From a checkpoint of a small image classifier.
Model: 5.69M parameters, 64-pixel images, arch coatnet, norm rmsnorm, activation gelu, patch size [4, 4], depths [4, 7, 4], widths [64, 128, 256].
Data: trained on capsule endoscopy frames (Kvasir-Capsule), 42238 training examples, 23.0 epochs.
Rows from block 4 of a small image classifier, named by matrix and row number. Rows with one number belong to one channel. Each number is 500 + 25 x the weight over its row's rms, rounded and kept within 0 to 999. All counts start at 0. Numbers have three digits each.
Before each channel's rows are labels from the 100 images, of 14976, where the channel reaches its highest value: "top examples" is what is common among them; "colour at peak" is the nearest of a few named colours to the mean colour under the peak. Only what is clearly more common there than usual is listed. The data: capsule endoscopy frames (Kvasir-Capsule).
# convs0: expand pointwise conv (model.blocks.4.convs.0.weight, 512x128x1x1), inputs 0-127
# convs1: depthwise 3x3 conv (model.blocks.4.convs.1.weight, 512x1x3x3, trained with AdamW), a 3x3 kernel
# convs2: project pointwise conv (model.blocks.4.convs.2.weight, 128x512x1x1, transposed), outputs 0-127

top examples: finding: pylorus
colour at peak: grey
convs0.327:456500539551474490518514512498487501503504468529496498498511509492515503513517500487502534489512476485501603477505524544544494519506562468520496514500484562488482508501512513511487468519498523462466461481500470503459493492484457508506484476469464491467518468506480461485480519501475496488524524510514520513501484470540464534518496470455473485483534530512490527501499507471449538493509
convs1.327:467467459497514503520527523
convs2.327:485544521514488513513484486516495488563486508492477518459478490561482469462517501519482473460478487529501499498487484480488474498491496525453509509453499479503565522518534455519536492508467502495522436502490481534500490526501512544469497524514513546518515517507483485475497459518470496464506532531520482519463473456530497549514449508486540494474536504476499484510517483493475499504486

top examples: finding: ulcer
colour at peak: orange
convs0.268:500512527553470547481498459517521521533482521510495520496478495541525466492498481500511509513495508468493524507523484471502510543508467462517466493488481484478511481513513501472472486494548499484572516532555486487545423483510475496508518529473519472495453534469502499547500513493508487479490515517506523507544545527533461469508483474512536488535463504526511500508493493527519530486499
convs1.268:500511483544475481523471471
convs2.268:523542450516491504505434474509532501515519495477508492514509451456486525468474499516512485488482444502514494483462482516491481452507505477501545518480506518493529470488510523494517514508538498429526518539487492485479511495493536483521514493460520452500474486517480496497468481483487529530461500479562494504477506466484478435525480490482485523510526543521505520460527495514505469507485

top examples: finding: reduced mucosal view
colour at peak: grey
convs0.213:503460567483509476460545503434467496535488488547497481545520487469503509495521466525517522518501474509470502485492509490472527515466468507471509457513500510515474475493468499490519515490448488465476490469506499482483495490462493460505474518512489509482529510510522561471507450506480540476451473516515469512525515516499497488481453470490478471482516521516497458507483508517498460538481
convs1.213:516543525512539525487490484
convs2.213:459497469520506514518492519547513506496489520453474460483495560546482499526509535512486535507503493512531500494472479454481459500488540469503477509526525521499474480469518504493495484497531511478498530533507503507515518487523522523450539487473492463495491485492486494475504529517477470508423505465477487542514518493509522506458481471474505529532491513512529518552550512456478482475464

top examples: finding: pylorus
colour at peak: grey
convs0.422:521510527483476500514458479500498501561477491494507491495479487515472537499476504552517508508498456544509526435538466544507499499478492500509478501485550486500514489522495529515460527490484489529545500489504442462442493482518483510474490520508516495519510507482485485530506477520488514493507505448532552474507506494476477552457526483540482518511515504537506487450483514483456472520492
convs1.422:472497531468506532462511518
convs2.422:514470517467458471527460509534507480504513474459501479481495489549524488510493545532435508476506464499527502499483505536474474494505486499521457501494457492504477497482502518459512512455482506504495515460446508421485533525488505514526471475496496531539499496505489505512483499516480516464506466484526510485462458498517517490461488515495469476513493466510521522538478509549443506488479

top examples: finding: angiectasia
colour at peak: grey; orange
convs0.451:515517539480481446471522457468485533558514517511520491525506480557499524475511507521500522523516490493503517499500542511473481530484517486510546493503521520527502490526503507512508508503518514531568522473584531441509474461523505506479473482506481490537494520470520495482497506525474487518488514483489540459531484508488496486526514553512550521477466527536510496505488509498482494471491
convs1.451:511454490535491496528516530
convs2.451:525493471514499494507484547449503473496514477520480486495509492493519518533480486488508512475512489488527518439497564538547515506490529511550488526490513480500495471513510549456516471494508525535533508535492443529520480496467496464497503482513507526522548513512503505503494492471507521526562459544447490479518483515500497466517475482512505556512524487474488520542463506521512494502528

top examples: finding: reduced mucosal view
colour at peak: orange
convs0.239:501500472522501478515527534477505501496495534506491530478537497512512499493505477463496518497477464474502475506482500426489520526488498520470517483497478511546507488480466514524492541488505505509459522536488545478527473443539503476493506496502526513471517502468503490522491488530464533490486486478484509461534542471540498474523543492486507457545519497475425499527527488474550533513534
convs1.239:534540527523523529497512493
convs2.239:463491502524535490468489434500537524476469511471523522529545488520525460471518505480517481528545499522477531491433518483492543479530523509481508511539494498492486504491482510485476496535463510510513471493494473448532510451503525497488494455512471519505514507431517500497481507498450514517511533543494524560487500498472525519532474499511503531480501504532480505489508508511526491498461

top examples: finding: reduced mucosal view
colour at peak: orange
convs0.81:503484495474524511504491464511485506455486479495494417513504546535451493471474493540497539480483444514502487517511474506471490469537499496454513503509560517448507484536517501488511510514500515492532524491527457519468529536457528494464500517502519496493503509496491506534545504517506486493525507544515519486494484520479470498501462481511504487496492481448527482557517522497513498521445
convs1.81:508523510520517524537545516
convs2.81:488508453555530505494551513503512514503495486535472499512493515460485510482506487516482511494484505449520527462474514458519496482454500544516478505476465481511504547540469507552487452549519501476485509547473473491494486426494533489517478503506500517537504473495471478540501499492490530474500476464482486507481487534506496538498496524468475504474448537522513500487481489478494475507463

top examples: finding: ileocecal valve
colour at peak: grey
convs0.149:455470470438533507470506491483493476454499515467474525511502498551523513524524511469544536497489478496498504487490510551518461532494499495517487488498476526501496524535493494532503468515517506492518491534510469497470490532519467534524472517479502467499493516503536524465476501499481561518553556513500494497515495502504511469555512479521489507544543497506544486497461535523463521495531
convs1.149:514565503513527507505514502
convs2.149:534507497457467497513500487585472507495504468467521535512489491481540473460466511488521533489480478510469493517495487501478492491533485516502499468501497541471531548520484524486475525530496498500497483563500491444477480486544450503486517523474493536503499488523517499548485515490548449514506489514509477521531499490470488538550509521529522494485493476492506519492469476499483465464530

top examples: finding: ileocecal valve
colour at peak: orange
convs0.502:528525506528513458437510499458489522463519492496488527506541515500495505513520490492456491483497514487477500503480515507529522514494544515478451501497525510536499506526481510513476497511488537484507492471483513531566545499524503511499547494503459480482489532509516458492492493477546457515478533445457486508439527480506515499494523474505505468515473523522543531503483525477522559531505
convs1.502:518528530491499502480455468
convs2.502:544504507500533464492490502486537507460468488529493481486508488445474504497528439542502544483510533495532483514508504472532520513525500547521476490469452529524464482506509557504510478497476509513501496504513467503457523514504495500510493514509541527460519544514487514447541472524494531520521493472489498494479516496523502489535516523454452514447480483516543497477479505475500518466491

top examples: finding: reduced mucosal view
colour at peak: grey
convs0.336:505496496479512514444535519511535458490485467532503468514518497517568527521493461508495511473479517530518540510497493491455522576486505498521493473502501483521451481469487487515497482482457515469513498507518541469463483441493491479517484519514469424485466504490479507453515508499487465483464483474490472503501537555504463483528493509520506496485488530509510503512536508498511514500498
convs1.336:517546525506529515481485471
convs2.336:492480503546514471453551505527529493448495506486503502451496528504500496524495534508535510524548461487475486484513495459481511458538494473494497506456502521500476495470469484487477450492492481470473505462477473536473549496500492513474492515471445532477500532497508552496497514533504484476472538520516513507538495470489563509463479531506489475505480530528518507490506521509529492507472

top examples: finding: angiectasia
colour at peak: orange
convs0.359:473510482543484488488460522511475509540549526493494481499505479519510516514483501477483518546519508454519498495518546537507494523552459461505454524522462469503488521442478519534523514547471520499482482531514499495481482507521491495549530491523488498478459531466499508475524496522528501526526470498499491469475467482508510485498501483546512510506524492447508498471499502539554491555482
convs1.359:531530503543538503498501481
convs2.359:485505478505465495499515514499520526506433498484529507501520472510452524448498469517508485510500495515519491514510498479496458463525485529514520490471513479459511490487443459483483500499523477507486515451508466527489538502492538500514478484544492486525516478467493518493506459513472516530484527491525566522502537485504512496464466549450505515480513482510490478489489507417500522453512

top examples: finding: reduced mucosal view
colour at peak: grey
convs0.468:524476530488548505506501487482556495507536536488473529449476523477502544513555537506497494516484489501523528477503523471497474533526478514508535501468479473503480495490486518482518483503462524473489510497497537503450460500544523487559537513533474508497492451500502510455521506509512507530476499514493520533506433474532494496495492496500529482487546506486488471513537455488470523469495
convs1.468:535553538505493504505500496
convs2.468:485483491566525460518513472477483517490499503492501483495498498497539506485485504462567500538529444498481471513542532507520515477543481475556475456472476503454508501461477512485480493465531461468495490507528470505479507454490516514500510461516516459535495474496478501475459470500555462466483517465513519529469504518496518483489480479508511494471492485505520492477508487529539497510480

top examples: finding: pylorus
colour at peak: grey
convs0.266:503537504519462471540472508471480501494515487484471516494486498487517518509493492450517501500470495495486452530508527480528498503535516521512512497501512481555524502510533537485517461532481434500507539540484504473517532458495495529527548481512502486434509513449490526529511498480492478535488520503530498466513459497489511463475511525476502481559519496528518530469533465504514498460531
convs1.266:511512473533520462527506469
convs2.266:518511457515539505511493495476465498522540488496486514522542468545470501509522499501523515490469468505484530535507480516487473498483511512493514516463499506512511518566536508494520477448506506517470461513516510532480448522508462468522487507498467488502523443542473477499480497522531444543519498455506536488526472527528489523504476504459505511483533503526512462527452515492521499531526

top examples: finding: pylorus
colour at peak: grey
convs0.28:511517506488542516520535512501518465497479508506537538511522492467477468536510485454474502504469514491501485509550498488446502539500532492473525483485484465524470498548532480491498471501501530444498485507492522478507506492483487487518503515485542561498509543468490508484475449509515455543525534484466506513548517511480469481513521478506461497513465538462470464513516500531508479474470
convs1.28:471460479512512509524525535
convs2.28:475523520484503528499513539532566477490526508481476461484459540498466535479488487511535494513492494538483507437492555494514549484463521489536477504488507501479496499540500477467508546531509505466468500475476502483517481541510478477523546513469528527459516490481471486534496502490523499496482470506472495534482512496500497521518524508500509523449537459512522496507498488478519465548529

top examples: finding: angiectasia; finding: ulcer
colour at peak: orange
convs0.378:503492501458522480567474508478513487516530510520490510480518503495502485506501507511539515516518495497504493507482556473484521530501514474499490505527515482534502505492503503533501495466501522467535533511480459462471502460518473469471511454527473485468497493487452499547481532434475546474463508505459504490561509474478473487544518503500490470480493556469500512504527543493541494512536
convs1.378:510493468527508458520510462
convs2.378:525479545491535507477494532514456537495500499481503484509537474515514495488472523518508529535531467453532541469516490534468546509506502507512507462509499476492480474461510471498521532492477465511521523497539490507519503524503472499504458486488508473517528536521520526514503483491457533511496489494465478485471501504543504538495466488440458506542518546555465545513502466492481495533504

top examples: finding: reduced mucosal view
colour at peak: orange
convs0.283:509518535477507513483518495482488496537501537521484458558548509494486540482521539584482495490509483500522527522521486485456474479514543520528532468478519463476461506512530499493531500542512496501474504527490520480487494532489511484476509491494489533473500508482487505469488504511517545490526511482512512533448501519533553475521463454516486481479469476467510526524523504513477453516481
convs1.283:506526506527535536522522525
convs2.283:459476509533528516446524478538543506528496500528472515488544475553490466531466498522508529501464528472475500475513510473461471484529496455487497535524479464497525493518532525494491512487484523494508475472503501510507463457537493500517492525494478496510546520465504477473496541535480498536520473502510494471464495481499462460478557509501505508482477518505517507505524527446491528466467

top examples: finding: pylorus
colour at peak: grey
convs0.376:501535484497469488502495505522477483511437492499512476494488507488513497500478459477473504503519502507501484507548460448510475498461506502540478537474496554505501455501468486481534483489477474547554511504504465436472497469515522493456495500507491489489494488498519504515516556484518517491464507554459472513504468504490489512543487518490521497506509505494497540517454471490544472533559
convs1.376:519531515546530504529494512
convs2.376:504490501514530471502531454524499491527519515468480503562504474465470512543553547508500503496514514457462509454500510501521487483530503493509550490536484462510479547528522469520488520467485515534528469490533487487483509509498554503481492493517536451482490492510511466463516495542483503539499502488517510464540531496472492516528482490519448472475509485512505545529504528516527492507471

top examples: finding: angiectasia
colour at peak: orange
convs0.303:478500508487517490490510543478480545532482527496480526524549514485505484502520500503500495556479517520530480540494555511491521488517546488505520486494534469503491506488518467524455499491487504475508464472507552475497522487500542553512488494504552467520463498470476536502496477471507508512524487528547521479518481439512489465517491496525471471538486519500456484484543525488508446471491
convs1.303:475520505471541534471496508
convs2.303:461500484515488485535499452532491457509501520482477486496496508478514498533511491470533513469510485508515553485505507496470445540530480445477492510517541527495486464515518487508491496503513504431443498502521498500537490473466506464500501482529505484476535475555473498511537484510471543497493465490525515525478530488507467506471481502563491529476493516514511510475492471495495506570506

top examples: finding: ileocecal valve
colour at peak: orange
convs0.333:515507495481489502507492515489493511517564524512533502498490512506497487562537488546535501521527442490493515542478554497462483506492461537510529488494496450488530473497531490501504490474497499503524480475518488477509551487503500523461476497500482508543492479530492465527500535481534484478474549467517528519531525489515497433481484497491443507536482497510479522530511546515500473480470
convs1.333:520519461535493475517474477
convs2.333:510509497503508459527510513512470529530518508490490483509497498477505552531522506500496492493537455540529476462437483464489507515490483480486529475526521516490458484487473505469531527530475442486515511518504512519478505514456518448478494490477554449535549492516474486488528482504504527457478523527464523505489503474498493473512498527505501489517569482490482498485535522501547482531476