config.toml
model = "image classifier"
dataset = "capsule endoscopy frames (Kvasir-Capsule)"
train_examples = 42238
image_size = 64
crop_scale_min = 0.7
horizontal_flip = true
translate = 0.06
targets = ["finding"]
num_classes = 11
arch = "coatnet"
norm = "rmsnorm"
norm_position = "pre"
hidden_act = "gelu"
mlp_ratio = 6
head_dim = 48
fused_qkv = false
qk_norm = false
layer_scale_init = 0.01
parallel_block = false
inner_norm = false
patch_size = [4, 4]
conv_stem = false
depths = [4, 7, 4]
widths = [64, 128, 256]
loss = "cross_entropy"
init = "xavier_uniform"
residual_init = "none"
optimizer = "soap"
beta2 = 0.99
learning_rate = 0.0016
beta1 = 0.9
shampoo_beta = 0.99
eps = 1e-08
precondition_frequency = 20
max_precond_dim = 1024
one_sided = false
adamw_lr_other_params = 0.0013
max_steps = 7600
batch_size = 128
epochs = 23.0
lr_schedule = "cosine"
final_lr_fraction = 0
warmup_steps = 760
weight_decay = 0.1
adamw_weight_decay_other_params = 0
Rows from block 2 of a small image classifier, named by matrix and row number. Rows with one number belong to one channel. Each number is 128 + 32 x the weight over its row's rms, rounded and kept within 0 to 255. All counts start at 0. Numbers have three digits each.
Before each channel's rows are labels from the 100 images, of 14976, where the channel reaches its highest value: "strongest on" is what is common among them. Only what is clearly more common there than usual is listed. The data: capsule endoscopy frames (Kvasir-Capsule).
# convs0: expand pointwise conv (model.blocks.2.convs.0.weight, 256x64x1x1), inputs 0-63
# convs1: depthwise 3x3 conv (model.blocks.2.convs.1.weight, 256x1x3x3, trained with AdamW), a 3x3 kernel
# convs2: project pointwise conv (model.blocks.2.convs.2.weight, 64x256x1x1, transposed), outputs 0-63

strongest on: finding: ileocecal valve; finding: blood fresh
convs0.248:175146141094159175141149156144104145121161094154149183123102111128136144108113141061098175129052175142130114133103205130087165115101108095117173169108119124119079098091099053133121096102150168
convs1.248:187147094188137111144127126
convs2.248:127172105105091213140132094130183148153178095131109161124167159158146177108125097127114145190143187070079176118123200140085113112126131145129073124079083124136112135128126150094139150137144091

strongest on: finding: blood fresh
convs0.41:098145127153149099107148138131113151181158084171175095159111120113172072109145070162134130137207130201083088077089124139108134133154167091122027145141131104107101152121125114145121127143116105
convs1.41:141082100132120123157189167
convs2.41:069091112135141147103148117090210072134109090111166177075107110120152141076148123118119131129118151150095195128104121150130147096156107121158148141076172146061180153103098129122186183116152109

strongest on: finding: ileocecal valve
convs0.225:140157136103104158212076124156139074204137159093116135106170140172157147107193100100140141089136141086150137064099102100127076111106126141144162126135106127149137155171115123147113177134050133
convs1.225:156188097168111096109114147
convs2.225:086181166110180130062174118141081091140073107101140133173154192141098133090128118132141208117136124117138102129188142152140109094163109070148126142130173139151071137152111176113168144100150104

strongest on: finding: ileocecal valve
convs0.223:105208129086141157134108067103115175041116068161148142090083150098162122146118123134086115079113137133167134160091126123099138104101134151068124161176106115113142096095133188112092123134172147
convs1.223:112098103071111086112095100
convs2.223:134140098167072093113119122186129105108122189116152107123179146103144137138128139162193072169072153078174120071185164129133133130096086085108116132057130121118085082165157139160117118129115152

strongest on: finding: pylorus
convs0.170:162092173101170145198132073159099121099067134127151114149136163137171124109157072195110166132177112103121124147100102158140141125145102207156139177134106126135094145162110156119167154166188117
convs1.170:169157153163184149150151113
convs2.170:132079151102188114128108181114144128146076084131083170133066152149148137106131139106160174089087153119134149175167166152122110082078123135179152210159116146080141153129155093109122132077161104

strongest on: finding: pylorus; finding: foreign body
convs0.108:125137099146113158086155129143131108153203148113144043171104124153150111152124168125128155109171162142093175148118080126194173109107083139166192155116101119123153072131101122115159197148126087
convs1.108:156185129146188148110150133
convs2.108:112124106103110113065155163153128085089132160114174132114121152125118164143153175160101063131188174122201111132178119079167103182109140067125100084145187133103164168151125159121108120105115151

strongest on: finding: ileocecal valve
convs0.200:045128097106116111139172118172167146101137099176134159086056135144168127171162129179110070093139101049138141138113147173142127117178134114117134114136125106142146148090103067107182162098147139
convs1.200:084101093083104085097125126
convs2.200:152133126095130112139221107176105085138118160146087125121112095076123131122106152112143097188188095162109124086131125077122109129098119161162086131086126164096175178131154174180178117115084164

strongest on: finding: ulcer
convs0.242:087193106139087140076144094103134158100110091127073096139106158162169168151122085079101159168095140162103162213098113120070149100123129131152126100079132099147138104086130070109088101116122141
convs1.242:192151157167116116163137154
convs2.242:097089114156116126058138084149145133118103084123086175149136139181138138096129109136090139114138165154084131132149122051132179124079146143107183099079162143124179148127173093105070170145142191

strongest on: finding: ulcer
convs0.220:115137140103143146109081090176146217085076098120121138165138186103165142112125083109125129096110100175162140131058167107107131104182107170088146075135124116129189122090127089130118084160151128
convs1.220:129130164139157191145163165
convs2.220:151125102128126117086118173074131121116100181154083170072171151137184124142144145141110164166154138118082130131072154110131141161142151163090088161100203105100092173178113149126153172070169125

strongest on: finding: ileocecal valve
convs0.77:154080114161120101109113140163164171185153142130132108083087151130139165173133133174152142058155120160109073091159083144106145180128181135127063150166124142126116084155112112128203153114172161
convs1.77:188162161129127133087087124
convs2.77:131145160187186124111133083195091110171112117135165129167093106174103113200130134082144127145130120125088100109111108097122097173151098122098133158099145090073122137100094156142139101090168216

strongest on: finding: blood fresh
convs0.8:106111108145122157154092121168107107104097121126150144126130088083117149120164130117156080121196161147168144174108130108113122136128191051125152106147082177097066118078177188085097090150089100
convs1.8:170191148100123135100089125
convs2.8:149106105133096092170143120095167185076157118122148107083138175126141167099170168135141119150133105106123104168202163174130150106122153085117106117086166109181195124115160198086105154086117132

strongest on: finding: blood fresh; finding: ileocecal valve
convs0.175:156117124130123166108132150121123123181167132153187141117184112131118181115109079124139196101056109155161118147086124094081147195137088144159127165107149161124086087117074101115078078094158146
convs1.175:110082118132152187142140176
convs2.175:153137091111098160164107097106116123101195088082092082151181163166159086129176154122122138124123150139161118155118139146157116087152160169118072082129146087193127153121159100069193088135094137

strongest on: finding: pylorus
convs0.102:099126106062136150137159116182186077107146133139111142155142171152163078098139132165109197111116075153134134175090204162131103111122080158114151139129132169111150065123094160116175100095126097
convs1.102:149142147172201142150147130
convs2.102:167118155157150126112153130090113117177110078076169108064109153124110118196126147118122133160057125067142153133155112158108156152182169161184157145102171185128119126127194110145076128120109114

strongest on: finding: ileocecal valve
convs0.79:140059112112155116113114103118142161125087133102115097152181098135084102142133115093083096143080134147159137179177106099181150183177151132125153054130089126135130191148169174083136103124129070
convs1.79:093118144067122187132142142
convs2.79:109117090099188153120108158084154140133099174157128113153099088162075167155139085086082081119093167170165058129092119138141112201112156129141142122079126124114135124193104154120122139144061104

strongest on: finding: angiectasia
convs0.218:129126137140129153112125138102183125142084159123091159119115073075149095136136183120130123099116132139148144214124124153168167083148118113075081118151050087114157073061181146116113127096084147
convs1.218:114095126065125167090121160
convs2.218:127079095169130195147159111158177173130097128134076131121101140086163173164128124080167132159098143185126170171119168137123126139136060130107173105103082105140134058134153150138069132114083115

strongest on: finding: ileocecal valve
convs0.187:130148156126139147149151117137113123116125189089129117188209130111144152146106113133047128141119211183144161120086150166120099099186146161147172088083098133130123100138086125100130062153114101
convs1.187:080090085100078118115138135
convs2.187:170104105199148129121084074080103147155133136118105120155172092151123171147145106173113157092181118167097117182138158096141128076091132123123199165152134101189074099143132153155134133114074159

strongest on: finding: blood fresh
convs0.232:130082127158148121143152165115196143141128152144163104162108088189160116173160149082137154137123114109094163119100138186135093078137091041148115094062133157130157142098120079125149194092124132
convs1.232:136141156086097068165126152
convs2.232:139108168212109132148117142133152127135163124114115113108096107100096196157066111074132136089094123135148123105085090139125117054134138086134093054114148137105131124075138159173171200135123158

strongest on: finding: blood fresh; finding: pylorus
convs0.66:162127173153116173143150221135117140137164135142159135094144095104099098101088133149099156104132100139194102139061141130103110121167149135091155132145115143115130119033148054113166092139091091
convs1.66:168202156136129124158112125
convs2.66:119161154117076130135116101132144130186136128080115150166195100105127124132053122159164101175077120140178085151128177195094103111121182142125094138158100170093153139134126118143194111171170134

strongest on: finding: blood fresh
convs0.13:107119169108142144094113114128166128089143161199107048119079129136068107168154180149092106083093143128161159193152098201125097137124110142149120054114141116114163116160120125145124093091138151
convs1.13:143175146190165140130144157
convs2.13:097124141115073125105163161134166149136097140121111093096143113215153169196142157145153157096105173101157132161085124052139152130115121097076100125167141101074176115116106178081106141125114167

strongest on: finding: ileocecal valve
convs0.86:118105188093172103149088119119163160132138095213184061156126105101120197145134122098120127136117149122127136145118136159122125055115063103127138090099178139105151161115081094099122082161151096
convs1.86:150193178134121112101118100
convs2.86:121186152106114090157146152096121112135122188201117094122111143162143120139071133114160078132112128189126097115214121107127092094137151140199143150175109087090149125100105144135123151120206152

strongest on: finding: blood fresh
convs0.214:117138142198185121159152171133110085099169211135144174148209063133138146087121194136139091097099088125146159118109121141170140085111163102118132115098123122180142135147125107165089162137127124
convs1.214:125084085161166101090135155
convs2.214:149149072154063145145105163125080135085131094186046090162138139146086153149173117082125183152092098136185095132150110174114162185162103136120168133128149127112127140115132095098126167154083114

strongest on: finding: blood fresh
convs0.75:111069123142137154166126162169136141154116111124153118142117142052092127096154126110138156099157121140121122170179104153067137137157153077150069180158068101112124176127163138187134038140131161
convs1.75:151169107138129096083074106
convs2.75:195107172141109072147144146162138106170123140070119110096192147161079115109091080140095116168127118085126121213107120137070106116130159105156080165119090115153148190107141134138099159149133163

strongest on: finding: blood fresh
convs0.110:153161126159132073099141103128176103111123152139132155135140166172154167194201188100111107102076155107183118120124123124085125137152201138167159122070087069119139117119169141159145143146162103
convs1.110:142203175117154145122137133
convs2.110:089115168179109133143091107122133164200091143132108167139107170156066113094189135094148088099119147156096120136151145122110100089161167103164163179098167170096100055096079127113103139146139102

strongest on: finding: ileocecal valve
convs0.246:137141136138121107091088120075120186140133160121058170164140169159149133135130114199120090150135088137159146129120058134109122117099076104179109119072149119174059073126170098162127096123154155
convs1.246:119071078091114130089111120
convs2.246:106164136153118138036134154066091104174102121108135200199119199125118083172170193138130140108102145122154120140133113129145141116083099169088114168124111108146150129110141100069162135116139123

strongest on: finding: blood fresh
convs0.72:129094131113159165129162125122130063067154208114146163161121188091115132182104136137130103087140112082146182125110155086117152148144085067187062110150140091136118076147118132124139100158155118
convs1.72:103132135140193176123170133
convs2.72:158081165117184185067094116103148152085180129128139115108101128131146133161176099182150071105083120135153089118152103165089157145134190172086165121159128138075122137136121146130122168065095106

strongest on: finding: ileocecal valve
convs0.93:163122088078124170087096102139083153120084137125138141114120137167093127118052130092100167140107103173114114088138150142107136069047120196142121072161134062114144100151097149142167156116103157
convs1.93:136182182140163147149160131
convs2.93:126115119086130133119144159174153176154113148104133080124107098094161176142113054198085083121098057140139113064083092145138133139098140141111166169128158107135161128123083202119125142079144153

strongest on: finding: foreign body; finding: ileocecal valve
convs0.59:120097109102120193080138140087122165102089095107079129143143161119053071132077103150178197157094153155113141129096102103180107133104093098099085129176156160162134099154114126160144125078112116
convs1.59:133135152125158125072061132
convs2.59:173137126110133170080134088105140106076098112128127180141134144141138127095152159104116150076096112118102056109150100173112111081082174122166122168107172188169172084079123120108146167190160117

strongest on: finding: blood fresh; finding: ileocecal valve
convs0.121:174061109162106131146157189188129148177115136156147102117081185114128105111108111074107166058105102101145101129111139209097144116169132121106135122144138091200122119070150107134128106113100118
convs1.121:143183161130177148087121111
convs2.121:137114113112129095113119110140189087147147186111119117108171115134082184125132087173089099159125094109189122157130112122176185089101182150126081109183166131099099166189121123141202146134137104

strongest on: finding: ileocecal valve
convs0.27:083129140080087132091144106147124146082098149089179134097154105215172095103129111097142185106102100121100116133059117128128140065125187123160103144121092151155167090123136092096115132089065122
convs1.27:108064085140139140112163159
convs2.27:171113136220125135174158148156146163058118109082090151171143116126158105140137129149150069111104110132126193130133201089128123097151141124134158135134126112146077083174130125133066061107134139

strongest on: finding: pylorus
convs0.130:108098143121137096140117124064089133124163170173157141077127142109129165142164094136173076117160179133096222101158112071154141113054125144094114154177111073101128122135130120136151178127160151
convs1.130:119104117143152128183193148
convs2.130:041108103153052153168126112117101148171172082195161133095130128168130097114144145131111120160102138079151138103145118149190180118092123170075168135154092144184139144107126158132124080108137104

strongest on: finding: ileocecal valve
convs0.7:103113107094103074167120124074153124122168108177108097156142184131113147153115081072114142116131144084153081069108114105063076171128182107100078082122136155129082096102112128113134100148179158
convs1.7:139147129104214130131146106
convs2.7:151110119110160095123119155143139081135132076149139131046132191150112123144129136206075156123157066140143110157129069138104077159175109106127128060160128109139119116183157116121138074094125079

strongest on: finding: ileocecal valve
convs0.9:135170099129117090140141147129136076109154082222149176095070161152149174111141117108105117179114123138207106120120161106131118109136135109113090083152107070150125143084191098144182131093130107
convs1.9:113108108132124171146177188
convs2.9:177176175143135192129122102173094110129153134079152145119142197122131171140153075148162087195162137069132119093119175119108131115155128139127151135191173097122163139189139150130126114084136075

strongest on: finding: blood fresh
convs0.156:113139141123145179100101167087102062073118152108129157099106131086115115163144132121133105155145184136146119159053086126073143153083152157159109118143101153077130170053151109126137064166088105
convs1.156:158163141145133179100086090
convs2.156:147099155141095185192136140122150149155125136137090101144157152119133155199131120141167088096073141097137181084161197155124118086167157098155164099107160128113182067094183115125097131141098155

strongest on: finding: foreign body
convs0.209:131104157113130168080183111127170147137175157115083166102133099096179161108115140160204135164099170162098167106116114065147160175118129141145117163174120155158087159189134153172101152175131126
convs1.209:178178149141118099116098087
convs2.209:134179163124108160107137172079098116178135128089116097062125178113182073171150158105162132100169066114162084116148163169131162080175112113150164117077111126103164127142137141161108105086141156